Weights of a small image classifier: depths [2, 3, 3], trained on crops of objects in photos (Visual Genome).
Rows from block 4 of a small image classifier, named by matrix and row number. Rows with one number belong to one channel. Each number is 128 + 24 x the weight over its row's rms, rounded and kept within 0 to 255. All counts start at 0.
Before each channel's rows are labels from the 100 images, of 14848, where the channel reaches its highest value: "top examples" is what is common among them. Only what is clearly more common there than usual is listed. The data: crops of objects in photos (Visual Genome).
# convs0: first 3x3 conv (model.blocks.4.convs.0.weight, 128x128x3x3, standardized in use, each kernel summed), inputs 64-127
# convs1: second 3x3 conv (model.blocks.4.convs.1.weight, 128x128x3x3, standardized in use, transposed, each kernel summed), outputs 64-127

top examples: object: sign
convs0.32 [104 178 133 118  90 115 151 128 155 132 140 148 138  81 120 102 124 127  67  94 124  99 130 195 158 136  94 134 117 148  97 182 126 123 122 112 148 119 139 118 132 124  99 155 124 106 118 106 107 142 118 125 168 133 147 140 132 148  98 117 127 138 141 117]
convs1.32 [132 140 119 109  96 138  95 108 111 127  99 105  85  93 139 113 131  83 119 116 112 118 133 134 131 113 100  91 143  93 154 100 111 102 113  96 138 115  92 126 101 111 144 127 119  93 145  92 150 130  83 108 122 113  94  89 137 101 110 105  99 103 166 184]

top examples: object: man
convs0.4 [ 85  99 177 141 150 129 122 153 148 109 135 145 124  73 108 127 162 139 121 110 175 100 114 143 124 138 128 125 127 149 133 147  93 129 145 145 104 136 134  99 127 154 139 137 105 135 153 138 152 107 143 185 104  96 134 131 146 142 137 107 121 131  64  85]
convs1.4 [151 135 102 131 134 131 105 147 117 114 142 140 163 122 181 170 171 108 138 139 176 162 144 115 142 118 130 154 132 151 136 173 145 124 113  91 141 171 171 156 150 132  86 130 148 135 167 156 153 149 110 137 141 131 115  95 162 146 135 100 129 128 124  95]

top examples: object: man
convs0.107 [ 99 108 178 141 151 119 154 150 149 116 137 156  97 122  90 111 151 121 116  98 113 118 116 170 114 135  95 115 151 147 141  98 122 153 147 136 127 146 160 115 162 152 109 149 130 126 117 134 124 121 153 109 140 123 124 120 154 117 113  79 113 112 129  77]
convs1.107 [111 121 121 198 116 106 148 117 155 152 121 113 132 129 174 196 167 132 146 130 118 133 104 168 133 113 143 154 126 163 162 143 179 116 136 151 171 104 106 160 148 115 109 140 152 128 156 139 146 140 122 122 144 159 102 132 141 113 138 170 124 118 104 108]

top examples: object: man
convs0.124 [153 117 131 125 137 127 148 117 113 135 119 113 154  95 101 151 145 151 165 128 114 133 101 165 152 127 134 173 149 150 122 141 136 114 104 141 128 140 113 139 154 161 116 153 101 174 163 122 176 126 128 148 129 137 106 123 109 111 152  79 155  90 112  67]
convs1.124 [100 155 138  87 182 152 105 112 140 102 133 168 106 152 111 156 152 124 149 100 158 171 170 135 148 155 123 133 135  96 132 123 123 140 107  93 145 175 149 128 113 144 166 154 107 121 131 152 127 135 118 137 140 171 131 130 109 155 148 159 178 127 144 130]

top examples: object: man
convs0.59 [152 145 133 145 100 145 163 151 126  82 151 155 141 102 138 130 163 111 130 114 173 126 100 118  59 142 126 137 173 141 125 145  54 111 130 132 118 130 119 134  94 149 125 136 124 143 110 139 114 118 145 162 106 139 139 128 104  85 119  71 137 141 113 115]
convs1.59 [151 123 138 148 124 103 149 128 163  83 176 176 125 124 155 147 142 107 173 147 107 129 163 134 137 160 144 140 135 121 154 118 115 133 142 131 168 136 145 115 145  98 115 171  99 166 154 129 153 150  95 139 125 119 101 127 129 133 207 134 127 139 151 113]

top examples: object: man
convs0.1 [111  68 176 130 138 157 157 128 156  85 154 131 175 132 123 128 141 145 129  87 149 117  93 167  60 160 128 145 168 152 129 141 106 131 127 141 115 105  99 163 138 131 139 163 101 145 115 102 138 112 141 130 100 140 108 145 127 126 108 106 126 131 104 119]
convs1.1 [133 121 155 120 132 137 129 149 172 124 162 183 149 116 155 176 171 123 162 115 123 140 144 154 156 123 134 169 167 125 140 139 183 154 112 114 148 122 128 116 178 114 108 126 128 165 176 152 154 123  85 122 127 172 106 144 121 150 137 141 132 141 150 136]

top examples: object: man
convs0.15 [145  93 153 129 144 137 139 148 104 149 163 132 117 177  91 131 151 138  92 114 151 108 130 150 127 151 125 109 130 155 145 124 165 157 110 126 111 157 124 114 155 157 147 147 108 167 139 153 145 128 122 143 136 125 117  98 124 155 130  89  86 104 123 125]
convs1.15 [116 107 133 159 131  70 117 135 100 106 120  79 139  64 140 141 109 130  92 106 134 133 116 136  87 121 120 152 119 137  99 140 170 123 146 102  99 102 110 112  92 154 126 135  95 127 124 139 165 164 122 143 104 124 127 137 115 118 119 126 112 103 100 119]