python train.py --crop_scale_min=1 --num_classes=300 --norm="none_scaled_ws" --eps=1e-06 --steps=21300 --batch_size=384 --lr_schedule="cosine" --weight_decay=0.3
Rows from block 5 of a small image classifier, named by matrix and row number. Rows with one number belong to one channel. Each number is 500 + 25 x the weight over its row's rms, rounded and kept within 0 to 999. All counts start at 0. Numbers have three digits each.
After each channel's rows are labels from the 100 images, of 14848, where the channel reaches its highest value: "responds to" is what is common among them. Only what is clearly more common there than usual is listed. The data: crops of objects in photos (Visual Genome).
# convs0: first 3x3 conv, stride 2 (model.blocks.5.convs.0.weight, 240x128x3x3, standardized in use, each kernel summed), inputs 0-127
# convs1: second 3x3 conv (model.blocks.5.convs.1.weight, 240x240x3x3, standardized in use, transposed, each kernel summed), outputs 0-239

convs0.38:526511498511522466445461507493456467498469475568516517510503568461513518507527498509494494524503481566492467515495482493512499483441503505502488492488475472469487492496514535515475519478477524489466512497526496499458499494523498485510494514501541459500505466503520544455506513490483520473536479521501506480520457532501528533485546480483495490508483508477484534512539514494455486515561
convs1.38:522518500471484511514453498485526455479444464538490497485502479493509483519476515496508532534495496515502496526492483505505469494531503544475504513478498507509501499519514491517559510532578515514467532524471488478472534477491530456519523507494454525525493508470508544520482519486497493486505474513519522526501486527507484489476500492452484508520460457504499565505455509535439559478490478505482494537462526484481480462488502504494542506522435508499505470524513551517494516543484470555520489524468487558522457484499491478482475516518505478517516526550507529483508484554473497465500474521532477485516501517506495483496459521514523518536487501500490486507494467512515486517499499501516492528505499517485455472504446536536451
responds to: object: man

convs0.133:494500478506508514511479477483478516480472500518523490486478495502483507513483493492513518483460497509516488516509519520495467482532543479482494511475503492564470491477483536493483547488527529523576478512459512552472503540481488514496490544480466501494473487489472499502520494483509512448507463471482491500510507519509523518475530511509510450563476457502565524490500559477534494487444
convs1.133:488499486507460512500487525485543488465487462577527533485478535496546486506534464532492510498519508468490500486503500482530479498477510538499505463473486549496483508514523490518506486514527516504491522514453485485523479519471453480524519511526520522523510538468488491534508506502485503504519475478491493493454504451515493511517497510512509531515507555502454524506493495523478508519495474508519484505497500462488508506467503503458503509518523476517489491506541480503512534474493443548509442510523458505427491483473483492517466470484461491464517536481439513495516507538507511491517486487507508504551519534514519529466532462506506483544511438511480455500500537469477465479502553523514521487518515487490510454459494429500534
responds to: object: shirt

convs0.119:533550511525508515498474460516468497448479434548446525508447492490458483521485498463499478513497488544506546513480522496502470519562534473493489528462496463504517487466493497491481502487493496483497499535454497521557472501485486546511465537509489512477488471498538510512516531511520516521528516489493502493496500535493508513544521500501514494516501440519497503514464517492494520470490
convs1.119:530445511514516514522512502514431479516531505497528497486492517499508493440493470520483494465477477548491492509480506522522459466458491484543520534471531472482521492525517482523521484486510458506469506519513525511491470539507483473529521503534457534562507557535509515500463510495500527494518509489501530489513508535495517541452489460454540486474458499547509519486517505519462477524516534465477500499481469518529522491473495486501475498504496516507484493498555508501508482519476535472508475504500523468461470552479503465495497486525500468499476486523484488492513513522469481492503468515515507512554524459476520523464513431510515527521519528501487512485484492538475503547544505523513502541495553490516500468461489489547511
responds to: object: man

convs0.69:530517465499467500475469451506502474497473531496490527484477516506509476541485528498484495559470537525488519493507481518486497474519502482479489504488483485496471529493499532540464486507507488484493482509478487547482476456482471525534499530500560454506475489475523494493490543532472525455556477503501488522497532529499491485506538493540499501546481541480502539426475480465501503513497
convs1.69:490503483509490560486483530500461498515489472524510497538485538489477500516475498516512484492473533505514472489484499467537501531516497474530478509480474513519512513476492488527500469473512495512511474519481501502487518453521448474524532520454473526523491511526499506505527503456521554443453520480486490467466480467476505494494515533477464471476531457526466514489477518527511551456512426538506522476518512500489498486523499463460524506497544541472529485488505504499511510514526463489512518498502469498483515476524504497468493499472480519499490523515515503499519462518515468474489458516495478593554490451506521493516519532531497477495460506496491540529488513522501498497527509548537500490506537546500506466477457524558514
responds to: object: man

convs0.9:513508516495511518519516504465478541501531496471482487534498495500494501475542498531490534519484444444497472470511501468505481552468478480495500549476483474507475505530496449455537522530485546488551485513493548521505483471492496510506519530512440481508448522470528522516510452512491465522513538487487500488479511503513506533495481492468476468511497483527487506522521507473542510533466
convs1.9:515479510498527491519525512512505494501494503515483521505496529503492497521462501519472512492511501539447506522511562504506534533489502466543526459489490465492473503513519475496510496493556510520504497532464470490527497538503493500509531469497511471484451505501506523528521483530518516498525475524526505498493501500499492538482574514509478517544513493528534473497505488535525512484553516481536518464479506477499532523467512488489498505508506571538488492531525520506543524470533502530559476444529551484500492513487475538515520462473473498467504485510519539515500521550504529501497486507544509477495522555467480436548489524495468553554519517496514493491488490525469493487505476500556523483480497485521560500518489511536503
responds to: object: man

convs0.216:477492531485497493493505478522465491480489435532484546524494521469510495527471505547505475446478518552521492516491526490549529483499520514527512551502518479487489492526489535475475495487503523470477478508509507488502500499474493485505511525533510451439509504476536507487477524535530510502528489469518509502496488492502484566452552550486504474525522470479474497494517523441478483498504
convs1.216:494519535478507477524490488478444465500481495519495495486512484453543536509465467516511488507510516513516490531434450516501478517529532519507470468524533508511513481515521486553524527516517507521523512517536512459494521462548542508524519539509445530483557501484510486474509510483544513509463484514501516532508513522488470530470525513493526503544479497469484505527448510515523459491533487508523526485523488461504492477490512489498500525516491510439469527505526502473501526532524529507449466511486532499488494476488458454485495481498520522521535548495501492517503489508480496493544492519482494498502552544485504485458474513499501507534493449511447544500500509479451450523527507503504477472494460509536479491506506544485461
responds to: object: man

convs0.42:512500520502485492496486410481514484481480470553528504495454529529488493510490490469555487499461560519503511492500524482498509487512551483505513500503471491539475492519461542478496493484505524505457517498466501479499510518499471509487499540520462481481508504453533499499547505506493494533481486539506493483481488515501492516500568527528514528487531454468508475479531542515507472502455
convs1.42:486484495551491500510492486511518514516505499520535487461496504455499458547499502539494481490539490520492517484432492551522476516494501519520517554477476498510468496486502509498468521532527550507535466492559471477484480540514522485545468516492546516543503507511518512512510519510499496471515493481518473502528517499488442497539485509436474539490521452479516524496492516449482478441507474468529517502490501488498517493499532479456505547502511496446522498500571533550502525517505471519498486514492535502524516472482505491527505490523541475534514543513485519483505521495496525527510518520462514524533531499483524461494496450537495523535471481516496479473509512506513496453506484499524489507535507532488466528522493549494466
responds to: object: man

convs0.184:494493512497491528506474506527528524500515496507537491502488532518492529468532489489489500458479471483511512494521514499555487472479505504479533493535478482519517455503499471480477505474578537537497499500507488455526519453518486483502519543526465420533518524485490501520453517513510487486458487502538518475503481506514528512485516501496511456490461518509487500506513529521465454520432
convs1.184:507539519521496514540502489484482555513517493490505486503476549530474471531502476488537505526491512512520539535505533516532543505494500474563511522527521494530516507520503504485496477523525496445486501488510468512529508467501514495531504481502515489540503506483484527551538491494494475529517525484445507454451510514530495493491468512477504483523479524497522457519506543502471510470473507497504471463499494489494489487513488538490527521525548522526543480517533509517522494500523445548505468536477525499535479485485489528513481484545511540505490466518482518440540451490559483494502481522513515463494544504502512513515557505514483500533556543484510484522521524492536454480484499527518509539484513512535558475501505530525489
responds to: object: shirt

convs0.20:498493498568502495511483491461500517505474486468531500504468504497465496458506481497492473518510552483503490475524508495507516507511488429518510470509497485502441490498503503484492506555444492489487489526535494501514491461555526504510518481499573497501559513471502490484493539511486547457492533501517498507497529494463531487498510474504501500496562474499524504468450515497462539505508
convs1.20:482498498520492521497518514491533496518526496540519525500504542509571496508452507502497540466483522519469527535494532448526523525510509463560508480503502541524479498514510479538575510476550511500523532506443518460507493454481501518510485465492514440466499508515490503505501473508476513504534541509513518498487532485513504516507500505525488494513501444540485553506526530507543502546482479533527494500513527522483481535519476538514499523465522539499502503552525468513498480504496532456506481527494531490486522522502493481493484481501474502449535514480481534496488459506498526548515533511560486505500517492503499483506540509516509534494507521536458503483473490509548493519506525485513512452458522494502551488514468502537520
responds to: object: man

convs0.51:516505480490511498484484424497478482474459504609524523491467522479488499506473517498528474462478493555504497497507544501521520479502518520471498496475511488518493490510475548492500504525468526483485515511514485510486476505463493500563470565481510485489491481464538502505485507515496502506472511499486494506493487533505534489502561498513506526529478484468491491471508513531492437476488
convs1.51:527479492512511510478498503506509525487523499492475477478525513495500521507509472515476542510498438482484477523478484515498476493496496519504497500428505497540471495508500480470442485487532494528500430537483496514446508503497484471490480526491522503515518516492516506463465529442477494523495532524478487525493505454446482505525491538474500490516452498493513517496484498544447536483485464507487529499486478467500465485569480449492492524484479534531498488494516476521485555487496518521496527474464521530470521490443467489546494476454486501524473515510514537486520499505497530473502472519518473540521508473511543482488501477536556453529481509488494526460476492510457492500491489497505488495478502501453477472457488479454454
responds to: object: man

convs0.237:505471516479506491561503501445485471507528503508520536477552502482504521508505501497488448494497468528478464515514509471504488470539499479473496482561489492549480483500516562496491531515489487486508514526500500518468512484503512493463510517520539544472494487471512469490518525481492509481484489505523571507478493481456485480457520515501479438508490512536526510486511524454490526454466
convs1.237:478490497498505471460527496506482518500535525491496528483505492496467542452549477525555520540521515504486508473544504456484506501517540506484513521472450474507492464528460485496502512458513519464517531501476503529524527481454505529513518460488499485496511500499514520546494539507437482487473475512514492488490505506505484492527450475490520477527496490456517497512463525500455470503519512490442516494496502518467474517501511520465490496518539506522487515512486491522517524510527465469471489492498454539569508487526498552519487470503453539475497513490502547481502447511501523541485499491543500497523519535489524464515552485507454461481489500469461481501526496437513522518527470539512455481492507511511518509489532468502485
responds to: object: shirt