{
  "image_size": 40,
  "crop_scale_min": 1,
  "targets": ["object"],
  "arch": "nf_resnet",
  "norm": "none_scaled_ws",
  "avg_pool_shortcut": false,
  "label_smoothing": 0.1,
  "steps": 21300,
  "batch_size": 384,
  "epochs": 66.2,
  "lr_schedule": "cosine",
  "final_lr_fraction": 0.1
}
Rows from block 3 of a small image classifier, named by matrix and row number. Rows with one number belong to one channel. Each number is 128 + 32 x the weight over its row's rms, rounded and kept within 0 to 255. All counts start at 0. Numbers have three digits each.
After each channel's rows are labels from the 100 images, of 14848, where the channel reaches its highest value: "colour at peak" is the nearest of a few named colours to the mean colour under the peak. Only what is clearly more common there than usual is listed. The data: crops of objects in photos (Visual Genome). In brackets: how many of the 100, against the usual share in percent.
# convs0: first 3x3 conv (model.blocks.3.convs.0.weight, 128x128x3x3, standardized in use, each kernel summed), inputs 64-127
# convs1: second 3x3 conv (model.blocks.3.convs.1.weight, 128x128x3x3, standardized in use, transposed, each kernel summed), outputs 64-127

convs0.51:080129176162163163167078118147120138137107084143139106109146181053089124107184123121105156103165150190117075118147098183125180165169110136099119112159149131047127114094181220158130149114131096
convs1.51:132144170105110133158166133130153123175118134147089115110112102084135085173165174116143106125144114075105134135130146152132188140150104115087141137092109155100145154139152148070126140124171128
colour at peak: pink (25 vs 9.6)

convs0.6:109223150112150087145135094145126141177069078161089147151095110157164180143122121147108133117136093145100145106171126129138154110115057143138126126140117124127138116130107103173092187120116083
convs1.6:145165072196122097128052166089108154126185113081152089111109131116141110186085116142029130151090122151075129155125172098107061132176138118110155152132103140147144114137137124090073161098130157
colour at peak: pink (28 vs 9.6)

convs0.52:096113103186108176114160063096138140171103111137079147118088076089149171121153125121152210090151150108085160148168125093143134104119117144153077144153164108143148120147190111066099103094134131
convs1.52:080081188101100134175084144145080076123137173093140165193069096129136153137133128145162108109088148136116148126115073180153193136085147130173067087186155114149066144129117141140187129123153177
colour at peak: red (28 vs 0.7)

convs0.28:125126144087135113161126140085097167106162117137143130135122160138131078116175131143164134159131162153121169132124169171114213107146129111111106163114132135036108193153138150131133102117154134
convs1.28:084154100120132116092106135112141079080108184140065085115133147122074119177060089142095139129065121172074076173142143096134078125080129143109138097130171094055100138080115085121158133123133152
colour at peak: black (36 vs 14.5)

convs0.79:127121142115130127179154100147156134107148142115149119175142162111134108173128129101107126166125081223183103096186123170111223160206070145117161159151081211068127090079122128153158173105134163
convs1.79:131143153108119145152115086135081115115104054164082143093069076143084080107107150096103087109103149103122122146128133131126098170095143107089164117089157112125155185124089069071129102154058106
colour at peak: white (26 vs 5.8)

convs0.112:127125159119109165174152109094121084138098103134168069158081131132122157145125149178119096154167162146133171104132103192099178123164118149153132188118112186029139112122101158193112157137163190
convs1.112:123120115131096127119110098123106136131110134187108118103106127156097141169125139133083122087139171113113058118183224060138088165114153106092113122131165121102093124148163075034129116078110134
colour at peak: pink (25 vs 9.6)

convs0.127:145096134125089120130147134099116148109157142112175103125127082118158138149158127152155135091094174076089194140102084126124150133153109167121124120163205114050092117107128156161086096097161171
convs1.127:119102149088112158105129117174107100093131128124077224131132179093125099103151197166109101113149162184138146083067119156115117109118107146081183160130186092082120101085129146101077128115128110
colour at peak: white (36 vs 5.8); pink (27 vs 9.6)

convs0.109:083153165132123130157183151127197112097077082162174088150118096087190110106179158126123186100166144151140190126084094100139133154155117154160126099169126130111098090110158104104115104089117126
convs1.109:134102114151128127159223166124091150162130153160094176155125113127144090096152167156150149130130163078187152100087112122158211120127183159123129131159156179086165159166187161122118128134138148
colour at peak: black (33 vs 14.5)

convs0.90:117144205135134153133164105114135088082172114136161108073165122099158126189167084160117152131197172162122151213091134136112127100151136147065061066160136113164138115077159169101111111091125122
convs1.90:177131195115102163164113117157155183158130063069179145093097169081111132128130190178165112121104111176113122098159107115142136080154100128123169092118157183108063137110166117108113120125158129
colour at peak: pink (25 vs 9.6)

convs0.73:100126235193131099123152085120149148079157094082138116089146148099118145179161093074155131135126174108122094111128137168132140165116208147125087106176128188120100141165136153086113108106188168
convs1.73:113134134107106095127174108093108185155134094118152151116083138147116113081171135097119129159180101147160076132142088140150173064070055113117131179182098143085124094103131200137081111148147149
colour at peak: grey (60 vs 32.7)

convs0.24:125135128161174155051139157157110173119110070116158101096130174123122115095156123123148222089139125162076190144114101071111086162155123160155114109143084134099103172064163140199130088131107065
convs1.24:168113111093114094171106084152140088177149107164116136118126045085054133140080113104118080138120117132112122085097155137150064149132157151106096105121100072069122146170149091104138096153148149
colour at peak: black (71 vs 14.5)

convs0.40:157174093131136159181127116121173133140207135144191138123168163058091098170181119125149087203142075153094116106165128167096131063181118137072159091116088118111141092103138136123125154138088149
convs1.40:178133063153088143105122151124138153136079071100123165116120131073102164130090124139145146091098147154107152176138122051110125126168131114091148111162147115077167173115082098120107138156117139
colour at peak: pink (26 vs 9.6)

convs0.123:133161170125139186120115130158164110100057099116158152125085131043096111141145085181124133119071158090140136148111092151087141078164113151135126095150116084155110186127161160161131111099171104
convs1.123:130126080117119148089135119097133108100063100128142106134117088128119148158084079157093118073145160099144151194113146098110121177144096165124099140088176125116097172117107134142173143190136141
colour at peak: pink (26 vs 9.6)

convs0.8:139137161120130117152125107159185152152132112196118082142109106080126109132179100173115149087143122097125103179152157113136094080169151193072144069178101174145118148041154154150190151134143133
convs1.8:194194152134111116167130164139144129152132150127130131143166154118148117121147142219135119089114078103156140162103122130106132161138195116153151116165143124144133134121189122184207108161161102
colour at peak: red (29 vs 0.7)

convs0.65:124151155139124193132140148117159106069128084079143115153168154084091118128212052069127145106163132131119155168075157184122091178164079190094104118177186101120142173140135140161068147141130147
convs1.65:197182118158126201082106143099086142163099137150113153154131164171074124177136126131201219127114118179075139157155126096150183098148146104128118143102168137120100120103171157100181168118159158
colour at peak: pink (29 vs 9.6)

convs0.111:143131118090151147125168139095112118137145133131157165098119165071077119154148151164139144109130119201136158159097133152138203170174168136068102107148129159149135133135112153092156085114125086
convs1.111:144124105139106074086101075076099141118154088084112110130155097187072139161132120099079119103173140120081135111141104084096084190109134105147055145130145098166123084147091116093238132107141114
colour at peak: red (32 vs 0.7)